{
  "model": "class-conditioned image diffusion model",
  "dataset": "retinal OCT scans (Kermany 2017)",
  "train_examples": 98430,
  "image_size": 64,
  "horizontal_flip": true,
  "conditioning": "class",
  "arch": "dit",
  "objective": "v",
  "cond_dim": 256,
  "targets": ["finding"],
  "num_classes": 4,
  "cond_dropout": 0.1,
  "norm": "rmsnorm",
  "activation": "gelu",
  "mlp_ratio": 2,
  "head_dim": 16,
  "fused_qkv": true,
  "qk_norm": false,
  "inner_norm": false,
  "moe": "soft",
  "num_experts": 8,
  "moe_every": 2,
  "expert_mlp_ratio": 0.5,
  "slots_per_expert": 1,
  "shared_expert": false,
  "patch_size": [4, 4],
  "layers": 10,
  "width": 192,
  "positions": "relative_bias",
  "optimizer": "muon",
  "muon_scale": "match_rms_adamw",
  "lr": 0.0067,
  "momentum": 0.95,
  "nesterov": true,
  "orthogonalizer": "newton_schulz_5",
  "adamw_lr_other_params": 0.0023,
  "grad_clip": 1.0,
  "ema_decay": 0.99,
  "magnitude_pruning": 0.7,
  "steps": 9000,
  "batch_size": 256,
  "epochs": 23.4,
  "lr_schedule": "cosine",
  "final_lr_fraction": 0.01,
  "warmup_steps": 270,
  "weight_decay": 0.05,
  "adamw_weight_decay_other_params": 0
}
Rows from expert 6 of block 7, named by matrix and row number. Rows with one number belong to one neuron. Each number is 500 + 50 x the weight over its row's rms, rounded and kept within 0 to 999. All counts start at 0. Numbers have three digits each. After the name is the row's rms in percent of the matrix's.
# up: expert up (model.blocks.7.mlp.up, 8x96x192), inputs 156-191
# down: expert down (model.blocks.7.mlp.down, 8x192x96, transposed), outputs 156-191
up.7 077:500500500500613500500500500500512500596500500500500500564597632500649500500469500566500500500500500500500500
down.7 098:500500500586500500430500561500210500500427500436500500500500500356425500569500500500500465500598500576500599
up.8 085:436500500500500500500500500408500398500500500500500500500500500500500500564500500500500500500500500500500500
down.8 087:551541500500565500500500500418500500500453474500500500596500500577500522500464646500500477561500500544500500
up.9 110:442500500500583500500500500500427349644500500500396500500500398569500553500500500565500369500500500430551592
down.9 098:594500577500500500500500500500500500445500500591470500500500584500500500500500500500500500500500500500500588
up.10 094:500530500405605500500500423500500500500561500426500500500500605500415500555500500500439500500438500500398500
down.10 105:544500469500500500500500500500500500563500500500500500486454500500500500500500500500497500502500611547500500
up.11 092:651500500500420413500500500500494500500464385647500500500500562500500500500617581573562500500442414500500500
down.11 099:442500500500457500500500500500500500500500500446500554500500500604500500500500500339479577500500500500500500
up.12 093:610500644336500500391500500500500500500500561500393500500500500500500500500500500500500452500500500581500500
down.12 092:617500500500500500500529500500500500658500458500605500500500339500500500569500406276437500500500500500500554
up.13 097:383500500500329500500500500536377500500500500453500500441500500613500591500347500500653500500415500500471540
down.13 106:500475500500433429526500500500527368500500552500500591489500500500500500500500500500500587560500500500400500
up.14 128:500500500587500500500500500500485500704500500310443500549500481500500500510500500500538500405382500500440500
down.14 124:500495500465464500500500500500594500380500500666531541542500500500433364500500500500500421446500500500384500
up.15 092:500500432500500407500500500516408465500502645544500530500500500500500356420455627500500500555500500418500424
down.15 096:500500500500500500500500625500500449500378500595500500441430500500500500629437438631500500500500500500500500
up.16 091:317639500500380500500500500391601500500500446500500500564500500500536611500500698500500500500500500500500500
down.16 095:676500500541500500634500500500500630500500604500417500500450462500500377500500443500500419618500500500500500
up.17 096:305500500500468500500500500500500500500500500500500619500500564599500500500500500508500500342450407500500500
down.17 104:579500500440500500500500534500500500450500500500500500500500464500500704500500500468500606500500500500500592
up.18 112:370500586500596500421482500500500419500500500608500500658495609500500272562622500500500501500587500500500500
down.18 098:651500500458565451393500600500500500500500500500500500566500542500466362500500500500500500500500535500500500
up.19 113:500500500500500500500500414500564500500463446500500406500500500500500500392500500500500500500500500500500462
down.19 116:394500500500500500500500655500500500458440500418500370500500500429399276500500500500593500500500500500500500
up.20 083:500500577500500500500500500544500554500500500561462500500500500500500500500500444500532500500399500500500500
down.20 092:500500500413431500500617500500500500500500500500500500500500500500586500500500500369429500643500588500500500
up.21 128:500500500500500500500500500399500500500500500673642500500605620500500500584546500500500500500500533632385500
down.21 113:500500544500500500500500500390500500547500500393500447500500462500500500500500500500500500500523500500500500
up.22 117:368500500500500500500500500556500500500462500574500642546500616500500500655500500500568500500442442574500500
down.22 107:601476536500500500386500500500500500425500332500500538500500500500562500435500500500500383548500500500500500
up.23 100:500357500403500500500500500427496500500433500500500500500500500500500500500500500500500500589500605500608552
down.23 100:500500500500457500468500500500500589500399500316598500443500500500500500500528500429500500597453500500500500
up.24 090:500500500500500653500500500423534500500418637500428500470500500500582500500537397525418500500500500500500539
down.24 094:500412500500500500500616576500599500500500397554592660446559500596548500500500500500500467500500500500500500
up.25 101:437625601500500500500500500500401555500500500452500500500500500500438500500500500500500464500433500500500500
down.25 105:695620500597532500500500449500500500500500500500500500553500500604500433500500500490500500500500441500500446
up.26 103:388456500500500427500500580500500593500500500550389500500500500500422500500500572424500500440500439500335482
down.26 100:553409500500394500530500500500500500500500500453570559500500500458494500500500445615644500500500500448571500
up.27 092:500419500500500500500500500500500633474500550500549441500500500556413500500500500500526500621396500500500500
down.27 078:470500500500500500500500500500500500500595500500405500500500500500500500500500500500500372500367500500536450
up.28 113:500419623544500500395500574500480500606500500722500500500500545437500500548500347500500500500437500564413500
down.28 101:500500500500525552408500500500500500500502386254566482500500500500500500500500655500500500500420500500580549
up.29 103:500373500430500500500500500500476381500500500500500500500606500500500500500433500633429500540500645500500500
down.29 091:500500500500500500500500500500500500500595500388500500500500500378500500500500500380500500500376500500660500
up.30 110:500500599500500500500459500500500368500500500500500500500500591500500500523573500358500500500521500500500500
down.30 100:500500500590602500421500500500500500607500380569500460500500500500445500464541500500500500500524500565500500
up.31 120:578457444500500500500500457454500500420500402500462500500500500584500500500539500500500500500500500417500452
down.31 111:426398529500500500500500500500500500500500500508500500456500500549500500500500500500500500500426500500522500
up.32 118:500500595500500500500457500500593500500500500561500571558394500500500598500500617500500500500500500500500500
down.32 101:500530500500500500500431500535500500500500500500500500390541500500500500500500363500500500500500500500500500
up.33 061:500500500703650500594500660500421554500500571605500500500500500500589500500535500400651456500351500500553529
down.33 068:500500500500652500436592500500418500453500465500500500551500392584500500500544552500500414500500500500500500
up.34 074:610500500602500477500500500500500500500500500500553500452594500500500500500688500500500364500431500607500564
down.34 087:500439500557500500500580531580500596500500500500500500500500429576500443376551500409500500500500500500500500
up.35 097:500500333597637500500500576500500500500500500570500500500500467439537500500500500500500500500500500500500418
down.35 093:500500500500684500560500500500500500500500500500404500500500608500500500500500500500366500505555500500581500
up.36 108:423434433500500532500500415500500500500500500500371500500500500500393500500500562500500500500500500500500500
down.36 106:500500500564368500410500620578500421500552544500547578500500500462500500441500500500500415500514500500439500
up.37 103:421500500500500576500500500549500500500500500500500500500500430445500608500500500500500698500393500500537470
down.37 090:607500500500413455500500494500500465500500589500500500577458500500443589500500571500500582500500500500500500
up.38 108:500382500410500500500550500500573482500624500437636535452433500500500500500500387396500500642500500400500500
down.38 100:500500500443553573500500633500500500500500500500458500500500500500500438602500557500489410500500500500500465
up.39 089:500500500325448500500540755500647500500500500500500500328500500500500605464571500500500449500549500500500500
down.39 085:619500500500500500666500500500500500500500500500500500441500500500500598500500500500519348500500500500500500
up.40 100:500420403500377562500500386500500500500403576441510445500500500500500500500500500500500552500500511500500500
down.40 090:392500500415413500425500594500500500612606500510543500422500638500500500500500500500500616500500500500500414
up.41 116:500485500500500554500500500500581420500500524550606461500500500500500500522500500500428439325463500500500500
down.41 094:750500500425500500500500519500500542556500500500500440449500500493500500500500500399500500500500471500594500
up.42 050:500500500403500500500500410463500500500630500500500378500604549500500500500500500500500500353529500621500571
down.42 079:427500500500500500500615387500500500378483500500500562567500500500518370500500540500545609500431377500445522
up.43 075:500500500500500500438500500500438500500563500500500415500500500461608651500500500500500500500500349500500500
down.43 093:500448500500568500500526500500641602500430500500500500500444500500500558500500500500500500500500500540500500
up.44 088:610500500500401500500500500500500500345381500500500500500500500500500391500500588500500500500500500591500500
down.44 088:399500500500500500500500500500500500500661628500500619500500500500500500500500500500500500500500500500500500
up.45 090:500500500500500517500500500500614500500500685360439428546500500500500418541500416500500500500500505591500500
down.45 094:500500500500500500500500580500594500500500500711561500537500500545500500500500685500389500500500500500387500
up.46 103:500500500639500500608580500545664640627500500558437456500500500500500365360528500500607500470500583500500500
down.46 132:500568500500520463500500348500554500513500498500500500500500500500550500550500405500476500500405456500500500
up.47 093:464466447500447500500500485500500500500500523562597500381500500500574500500500500500500500500566500500500678
down.47 101:639418500500500500622500500500500500500500500500500564500500541500500500413500523500500416500500500500500500
up.48 102:446592556500500500438500500500500401500500430500500500500500500500500500500500618500500465500500581500465381
down.48 098:566497500500500500500500500500500348500385500500402500500500500500526500500500500500500397500500500590500500
up.49 111:404364500500500500452473500500500500500500540500500563500500500500555500500500500500500418500633500500341529
down.49 093:612500500500500500373500500500500500500500500500480647423500523500500657500500297500661500500500525500687541
up.50 106:500516500500500594500419515500500500500500500500392587500500597500500331500500500650500500500436532500500500
down.50 113:460613500500500500500500500546569432500500500500569500500605500532500500500500448500500500500500412438500500
up.51 127:500399500500380379522500461522542500500500658500500500500500500500500573500543500500500411500500500465500458
down.51 098:500375500500500500500500541465500500500415473500500500453568455523500506500533500613500500500524500500479500
up.52 080:500500500410500500500433500405500500489500500587500500431533494500577500624386500500546500500679500500500500
down.52 097:500500500440500500500500570500539500500418500500500500500500435463512520500500500500500500500500500500416523
up.53 130:500500528500527500500500500500627662500391502374570500500500500500500500383500500500500527500615500500500547
down.53 139:562546500632500526500477500500500561400500500649500626500500500402597500500500560500456500500500539500500500
up.54 088:511500500500387500411500500513500500500463500500500412415500483405569500500500556500500450500500500500500500
down.54 097:342500500500481500500500500500500500608462500584566500538500500443484500500500500500500631500500358467500500
up.55 080:500500500500500500374500500500500500500500500500418405500500500462500500500500500500500500500500500500500500
down.55 100:500500500588440500500461601500603500500500500500500500516500500523500500527500500500500500500500500500500500
up.56 105:500500500500500580596500500500500500500500500668500401500500500500437500418500627515500388428500500500500500
down.56 088:500500500500646500500445500500500500500500500240500369500500500447500500500500447593548500500587500500470500
up.57 091:500598500500500500653500424500500500500551500500500500500500500567500500500500500429500541500500500500500448
down.57 097:500500500500384500500552500500500500500500500500500500500500500473500500500523500500500608500500500551500500
up.58 097:500500500500500500500500500500500603500369500500500390500362447500559500405647500500500500648563500500500458
down.58 095:500500541603500500500500500500364562500500500500500500448500412500500500500500500568500500437500500500500399
up.59 103:389500500481500500500532500500424500441500411500430500500500519500570500639500653500500500500483500500500500
down.59 115:592500500480465500500500500466385500638436500697500500448500500500500500580500500500500500500500500500500500
up.60 097:500500500372500469610500500500500500563500500500554407500500500500500500500500500756500500500427500580500500
down.60 098:272500500500500500500500500500500624497500626500500500472500500500408500500570552352500442482500528500500500
up.61 101:500500500500500500500500388396415356500500500500500500500608500500445500500500551500500402500500500500500437
down.61 096:609500500448500500500500500500500393500500500500500571527500500500500500500500423500500500500500500500500500
up.62 109:500500500471500500500473405500500464411500500500500563407599417557500584500500439500500477582500591500597500
down.62 092:500500517500500500500500500500500445500500500500434549500500500500500500500448631655500565500500500407500500
up.63 099:401500553616596535500439500500500500500500500500500500500442500398500500500500393593500634626551500500443500
down.63 116:500500500616500500442528570500500500500500500500527500522500546500411500444473500500626576500500331550453489
up.64 102:500500500371500500500566500500500585500500500500500500500500474500500500500500500500500500500500500553417579
down.64 098:500500406403409500500500500500500500500500500483500375500458500500500500500500500500443454500500500500500500
up.65 101:511500500500500500500413500500423500500427500500500432519500500554500500500500500500500649500500588500500500
down.65 104:594500500500500560500500437500410500462500500600500454555500500500500452500500621500500500500500500500360500
up.66 096:500372500500500500500500500500448500500500599613475417401500438500500500522500500500403615500500500500500438
down.66 081:457500500500500500500500500500500500500500353360500362406500500500500500580445500500524500500500500500454500
up.67 093:500630500500500620581500500500500500596500500393500500500631500500437581370500500500355500473500500436500500
down.67 097:500500500586500500500500500510500500500500500500500500500500500500395500500500414500501500500500500500500500
up.68 091:500493387500500429500500401568500539500500500500500500357500500500500416500500500567394500500354416500355500
down.68 094:367500500500414500500500500401389500500500554500500483497500500500500500500500500500500500500500500547500500
up.69 118:500548500500532500500500500500500437500500400332562500500576430479500482500448344500500500500573484500500500
down.69 099:500600500622500500500500500500500500500500632500454427500500500500500500500500575500500500500500500607604591
up.70 095:500500500500500500500500459500361500599590512500411500411500463500442500500500612562449500500500584500500500
down.70 099:500500500405500500500500500500500500500500475500500500374500500500462500500500369500448500500500664592500500
up.71 083:500500500500571500424436500500500500559500383716500500500536324500500500537500500500584500430500586500500597
down.71 093:500500500350500500500441500500500375500500564297529433500500584500416500554500500500405387500500476500434500
up.72 097:383500500383500396416500500500425500583500350500500586500500500500656500500500500500500567500500535448500500
down.72 100:530500500477561429343500500500500500500500545500500706500443500500552454500500609500500500500529500500500570
up.73 097:500500289500368500500500585500500500500500500559500382500500500500500500436500500637443573500500500500500481
down.73 103:500500500544500500500500500500385500569500500389500500500500514361507500500500377500551535500344500353621500
up.74 107:500447500500500500500500500500576377556331500266565500500500500500388500500500500500500384500580500500500500
down.74 102:500500500566500500500455494500500332442500500677549441545500433500500500594500500500500411500500500500500570
up.75 107:608500500500500500594500500500500446500500373500471500670500500500500500500500500500425500500500428500377500
down.75 091:401500521500583500500500500500375377500500500500500406500422500411389500500500500500500311441579500500577500