{"arch": "dit", "model": "class-conditioned image diffusion model", "objective": "v", "slots_per_expert": 1, "muon_scale": "match_rms_adamw", "nesterov": true, "max_grad_norm": 1.0, "max_steps": 9000, "lr_schedule": "cosine"}
Rows from block 5 of a small class-conditioned image diffusion model, named by matrix and row number. Rows with one number within an expert belong to one neuron, the router's apart. Each number is 500 + 25 x the weight over its row's rms, rounded and kept within 0 to 999. All counts start at 0. Numbers have three digits each.
Before each expert's rows are labels from the 100 images, of 14848 (inputs lightly noised), where the router gives the expert most weight on average: "strongest on" is what is common among them. Only what is clearly more common there than usual is listed. The data: retinal OCT scans (Kermany 2017). In brackets: how many of the 100.
# router: slot weights (model.blocks.5.mlp.router.weight, 8x192, trained with AdamW), inputs 96-191
# up: expert up (model.blocks.5.mlp.up, 8x96x192), inputs 96-191
# down: expert down (model.blocks.5.mlp.down, 8x192x96, transposed), outputs 96-191

# expert 6
strongest on: finding: choroidal neovascularization (65); finding: diabetic macular edema (33)
router.6:493479473501498526501485448509559437533479504476490510527494477498506463500522523503519529495511528499431497524515472500492515524533473483490514497507462538522482519465492532479516475503520529518465515493530507495519548544507498485501536474486518487529479481455533504458504502482520504505
up.22:500527500562500551478482500524500500540526517549500500500463421500459485500500500485500500500500500500500500500500500500500451500500500469500500500500451500500427500479500500461500500500500500500500500500460500500500500500552500500543550500513500500500500500453500500535518500572476502500
down.22:439464539458500500500500500500461500500568500457500500500500500475500500500500549442500500500517523500500491470484500544516500528500500500567549500535470500500512500500476551500500549566500531500500487500500454500500500500500500500486543500500500500500493486534500500500500500536542500500
up.23:500450500500500500500500500500476500500500442500500500500500500500500439500540483500405534500548518500500471500500500500500500500500500521500500500500500500500529500500491500500500500500534500565500500500500500462511500462500500541516500500500500500500500500500500545500500500548500500500
down.23:544500476500500500500500500500500537500500520500500510535467500500500431476551494500471500500500500425500500545500538500473500500459500500500500500526500500500462500500464500500541433451500500500500508500500500500500500500500518500456497500500470455475500500500500500533500451500500500500
up.24:500500521451500489500500500447500500500544477500495508447516500500517545531500509500500462500500500500540500522552500453500500517465500519500500500500550500518500538520500500470480500500416500500531517464500500451500477500500500500500500449482500500500500500500476554464523504500500452500
down.24:475492521508442500500475500500500500476534512500432500536537490500500543500500484514500469500500500500431472500500500500500500449500500500518500450538532482500500500500500500490500500437588476500500525556500500500492500500500500500480500475477500474479536470500437500500500414437500511456
up.25:500500500500523500500500500500500480500589500548500500500477500500500500484500500486534500500500500570432500500500549500500500500500500500500481500531500500500536500536500500500500406500500500500500500471500449500500528500500500500545457500500500500500466560500431500500529533500500500500
down.25:474500500500497492441547500500500597500500500500516500500500500500467500438500500562500500500540500500500500500510510500500531500512500524500500462509439500500500532493551436500500500500526500500500500500500528500500500500573500500500462500500500522500541500519500500480500500434500423500
up.26:500464436500500500453500500500500464457500577457500500500500500500500500518474500500500500500500500500452500500500500500500500545525500500500500500500500525500500551500500500500500500500537500500500529500500500500500500500500500500500530527500557500500500500530500436500500500500500552549
down.26:500500500524500500500500500500464569500500500500455500500500522500416441521500500500500500565558500500500500500513500552500500526500444500500500500500500500500500427500500500500500500500500526526500471500500500500500500548538427441557500500500500500427500500500500500500500500500500468500
up.27:500551500500438500571500500500500500500537500500500500500450500500500436500500500500500500500500523517500500500500500500500500500500500500500500500500500500500500500548500500500594500500462500500500500500500500500500500500500446500501500443500500500500500462500500465500500464500500461500
down.27:500500500506419585500500500500500500543500500500500500545500500500500500500552431500499500477500500452500500500517431492533500500500460500533500459500500466500500544500486500500500500435500500517500500500423500500500500500467544500541500488500631500500564500500500500500500528467500500500
up.28:500500500500500500500500500468500500500500500500500429500500500500500478542500500500500500500500500500500500500500500500538573544500500500579500500500500500500500546500500500500500500500500500500500500500391500500435500500500500500569500500564500500500500500436500500500500426500500500500
down.28:500374500500500526517500500481500470524500500500605500500500500500541500500500500500500500500500500500500500500522483500500500500500500482424500461500455500500500500500457452495500500500500500477500500500429500500448516500500479500500500500500500500512500500500500500500500500500500500500
up.29:500500500500500500500528500500500500500500500500500500500500500500425500500500500500500500555500500500500500467500500500500500635500500463500500500500424500500500500500500405343500500500453500500500500500500500500500500500500500500500500500500500500563500500500500500500500500500500500404
down.29:500415500500466500500637500500500500500500500500500500500500500500442565500500500500500555500460500500500500500500607523500500425500500500500500464500500500500565573522500500500500413500500500500500500500500500500500500500493500500528500500500500500500500500500500500500500500500500500500
up.30:500500500500516500500516500500482500500567452500549500500441500500536445500500500500500500500500500500500500500500500500500500500535500500452500500500500500500429500524500500500500476500500500570500500500527526500500500476500500500561450500432500449553521500531500471500525500500449537500
down.30:500468524500500500500500500500500500500500500500522500432527500500500492500500500500500500500500500500500500500500500500500500500500471484560500500473463528457547523500500500456487500500500500555500500500528500500533545500500555474390500500500500571530500500500500500500513500500500483524
up.31:500500500476500485500554500500556500554500500526405500542500500500500500500500500500500466527500500500500538500500500500500500500500522451528500500475500500468500469500500500515500500500500500529500500500432500432447500540500500500462500500555500500500469500500500500500500500535500500500
down.31:500500500500500500500567500557425438500500500500593507500472500500500500516500542500500500500500500500500500500500500500500500500451500500500462500577500500500500500500595500487500500500500500500500500462500500500526471500500500500536500500500500470500500500554500500500500500519500500558

# expert 1
strongest on: finding: diabetic macular edema (55)
router.1:503510488484494502531466491521455496486499503444465456523470460495528502507485492526505533484455534513459506507497511490531520442498483503483489515447487519530481492476558517492484481514495530486473547513491485514477518550532456487461508499488526459523484504500501512481477513498497491492
up.22:500493500500500500500531500473500500440500500526500500500446500500480571500500500500500500500500437500500553447500479500500463500474500500563533500535456500538500500511500500500567531500500571500540500500500500500553500500540447500500435500541500529500515482500451443500500500500500500500
down.22:500523534500500417500513500423500500501554500500500446500460469500448500500500542500500538500441467582500500500500546500500537500500500476636500500500500500500520500500547481459500465500500500500500500500500500500500500500500524500475519500500500500500480500500523500464500500500500500500
up.23:500500500579500500535500500500426500465500500500500500558500500500542500474409500500519500500500453500500526518500451500500500500500468500500500500553500500500527500500493500500500501500500500500500500500500500500500467500500436500500500500500520500500500500529500500467500528500500468500
down.23:500433563500528430500452447500556500500500500500443472559500500500530500500500468500500500539500500500500500529500500500500500500500500564466500500500536500500500500536500500500500432500500445500604500500500500500493500500500561500494483500500500500500500500500500500500500500500553500560
up.24:500487500500500444500429427500500500500500500536500462528500500500500500500500523500500500500477500500410500500484500500470462500528500526366444500500500472500528500519556460500500468500500500500500500487500500530556500500453484500480500500500483500500500500500500473500500500500528500500
down.24:500500487500500459500500500500500500500500500500500500441443480500500500500500500506500500500500500500500500532529500491500500429552500500624558399500500500500500500500532500500500500500500500525529500500528518500474500500500500500500500500500520581500500500546476533500500500500430500500
up.25:500500539509500500484500476489500500507500500500500500526500500546500500500500511464500500500500464500500500500475500500469537500478500500500500500500500500500500500518500500500553500500500567555440500477500500500500507500533500500479476477500500463472500478500479453482459467500527500500
down.25:500461500500500500500500466500500500441500500500500500432500471500500500500500500500500500500575500505440500500489531500459500550530500500500500590500500521500500500500502500500500500517500500500500510500500516462465500500520500500500500500500500500547500470500500500500500500500500501500
up.26:451500500500601500500584500500500560440500500500500500500500456500500500500442500500500500500500533500430583500500500500500500500500500500451500500500500458500500458500500433500600500500500500500500500475500500500500500500500500500500488500500500500500480500500500500500556500500500500500
down.26:500572500500500475500581525500500432500500500500410500500500500500500500500500500479525500500500500500500500500500500500500500500500500500500500500500500500500500500500551444500422447465463500500500500500465500500454500500500500500500500500500500500500513500500500547480500449537500500442
up.27:500551460559500536500500500500563439500500500500466549500448500500446500500575500500452500518500500500456517434524426482500500500500500522520500500500500500500500500500557500500489440500500500500500500500535527500500500500500500526500500542533500500500500500568500500421500500500500439500
down.27:500489500524500500500500500500500500500500500418500500523500500479500517500500500463500500472397500446500471556482423500500500500500500500500500452500443500500500500472500500469535500500500500500500500500535500465500471500486562500500500500500500500500500500500548500500500500537554500500
up.28:500500500546500500500545500500500539437500500500500500500500500500500500500500500500520500500465596500500500500500500500514528564500500500445500500500500500500500500500474500451500500500500500500520500500538500500567466500500500500500500500532500500452453500500500500500500500476443470467
down.28:464500524500500500500500472485500547500500500457541501500473499500500500500500474500476500500500603490500500500500500500500449434500533500500518460516500500500500500500500500500500584500500538500459500500500500500532500500500500500500500500500500465500500500500500500500500500500422500500
up.29:500500553500500500500594500500500500500500500500500500473500500500500500540500500500446475500500523508500500500500500500500500500500500500500486500500500500500439500472451491441500500529528500500434503467605500500500500464510500500500500500500500500500470500500500465500500500500500500500
down.29:500438500500437521513500500500476500485500500500509500500500476500500500500500500500547500513500500458500500471500468500522468500500500500446500500500561500500569500500371500500500413500500500500500478500500500500518500500550500500500500500500500557461525500500500500500500500500500500500
up.30:500418505500500601500453469500500500500500500470500500500500500500498500500500533500500500478500560474500500567500500500500500470500500500500500500457500469500493500500500500500500500500500500527500500500500468500500500500500500500434500500500500500468500500500500500500500446500500500508
down.30:500546500500500585559500500528500500500500500558500500500500500500500542500500478456500531476500472547547500500500456500467516500475519466539500500525500500500465517499500500500526431551500512500500500500500500500500498500459500500548500536500500500500477500500500469500500500500500500500
up.31:500500500500500599516522500471518598500500500500500500500500451559500500483500500500500500500500500500500500500500500500500500500500500535500500500500500478500500500549500500500500500500495500500416553438500500439500500500500500500500500500500500500500500500500479442582500525500500500458
down.31:465500495455445500500500500500510500500500500433500553500500486500500500468500541500500500500544500441500496500500500500500463501518500472500500500545500500500411500500468572500500500474500500500500500500482500500500549500584497500500500500500500500410500500499500500500500500500468500482

# expert 7
strongest on: finding: normal (80)
router.7:502497484499485539488525519483517525537498485495481583463506535512511499503534502471498486515514479501483505554489584512511480515487478523524508507550506474483543470504514505491480448480502510504473492526494516480457461487487435454546456496499525543495495502520457526546506495478465522480
up.22:500500500462500466500444469500500417500500500419500500576500432475522492458500500500500500500500500500546500500500415500500500500570451500580500500500500500500500539500500500495500500551500500500447455519500500500500500500500445500476500500500500552500500500500500500500486500500463500500
down.22:500500500500456500500481480500500552500500460541500479500454500500433432500518500540500500500500500500500500483500438500545473500500500500500500500491500500500568500500500536500554500500539422526500500500500500500525500500500500500500500500500500500500561500500446500478500465586500500500
up.23:500448500500500500500500460500500500500476500500500500500500500500500500449500500500500414500500452434500500546525500500500500500500500500500500500500500500500500513500423532450500529500500500500581527500500500482500500500547500500500550500500500461500500500500526500500440500500500500500
down.23:500546500500500385500500500500500500534500500500643425500500500500530446500500500453500500500491500500500500539515500521528500459500500500500500500500500500500500500500500500500500500490477500500500500500543500542500500500500441500500500500500396500500500500432500527500500500500511500500
up.24:486500500500557500500548527500554500500500500500452468557457436500500557500467500500500500500500500500466500500500500500500500489500500487500500500500500500533535500500500500500500539500528500507500500475463480473500500534564500500547500534500521500459500511500500500500452500532523455500
down.24:500540500500500500500536500511434430500500500579500500500469500500500500500518500500500505500500484500549500500500448500500500500500500500500557407500500500500398500500500500500500500533500471500524521500500481500500500500500552500417500500500500500500500500500500500546500476478455554500
up.25:500480500442500464500500500551500500585538500500500547500553502531500508461500555500464500500500451572462500500500500539500500460500500498500500500500500500500500444500500500500445500500500500500475500500500500500500523500500500500450570500500500500500415500500500500430462500500500500460
down.25:500500500500500490500500500445500450500451500500579445500547500500487463556500500500500500500500500556500500500500406500488500553547500500500500500500500500500537524526500555564576500500500516500500500500500500500500500500533500500546548500500500500500500515500530500500500500500538500500
up.26:500468500500436500501500500543422500500470500443500543500500594500446500534500500500472448483500535500500500500484500500465500500500500566500473500500500500460500500500459500500500500500504500500500500500500500500500500500500496500517500500500564562500477500436527469500500431500516500548
down.26:543500474500500500500402500538500581500500451500506500450500537497500500500500500500500500480500500442500500464500500500500500412500500500500500500500500500500500587500500500500500500500500494535592518500500500500500500500460460478500500500500500411500500500500462500500446500500531500457
up.27:481365525500521500482500500500500500526500500500490500505500500500488561500500513500500565500509500532500500500478469500474500403500506500429500500451500500500470461500500500500500500500500500500500491500466500500500500500500500500468500468500490500500500500424448500500500500543500500500
down.27:500561500500500541514508500500500500449500500500500500554500500500500500568500541500500500500500455457481439500500438500500467500500500489578499500561473500500515500500500500500500500500500500500500500500500475500500500500489624540500552500458500533500500500500542500500513500500500500500
up.28:500449500500524429445548511500500430471500545533500500487500485549478500500500500500500493500500500500482500500500500500500500500500512443483500500500500500500468543526500500500500500500473500455500500500545500532500500548500500500507451469475500540550472500500500439540500401500460500500
down.28:500500500492500485500555500555520635470500462500491500500500500500500528500500500500500500500500525500500500500482500500500500500516500500500500500532519500542569500500500456500440500500500500500503500500500500467500540500442500500500500500500507500500521500500444500567500500500552456545
up.29:500527461500500445500500500483500500436500527409453393528500500500500501500500500500500500500500500500500500474473500500519500500445500500500500500465500500500500500462500500534476500525500500500500500500488500463455500500500500500500554500500476500500549510449500414514500440500500466500
down.29:500500500500500500500500500500562500549500534500545500481523500500456500551478500500500462500500444541500500497500500500500562500500500500500500500500457500500500500500500500500530562500500500541500500500461475500588420500493500500500500500500500500500500500500500500500500492500500500575
up.30:500520481500500468500500500500560500500500544500505500462500500500475544528500495500458500500500480545500500500500500500500506500500529538500500500487500500500439500513500492500500566500500500500500442481500525500500500479500500500500500525500500500500500500500500500500500460463500483500
down.30:500454518488527452468500500500500568500500500500500500500500500500500549500500492500500484500500522500500500500500500500500500500500500500538500500537493500500557516500500500500500500500500436521500500500499509500500500500500500500582500500500500565566500500500531500440500500500500476500
up.31:500500431500500500549500500500500500567500546500430500500520500466461500466444500500477500500500500576500500500500500500540526500500500550500500500481547500500500560500513500500424500500500533500500500471494500500446500500431500546500500500500500500500500536500453500500500527435500476500
down.31:500500489500500500500500500500500500500500535500500484393525500500500500531447500500500500484500500543500500500500500482500558500500500500464520500445500500500500500500449500500537455525500500477500500500553500530527500500555445500463500500500572500500500500500500510531500555500500556500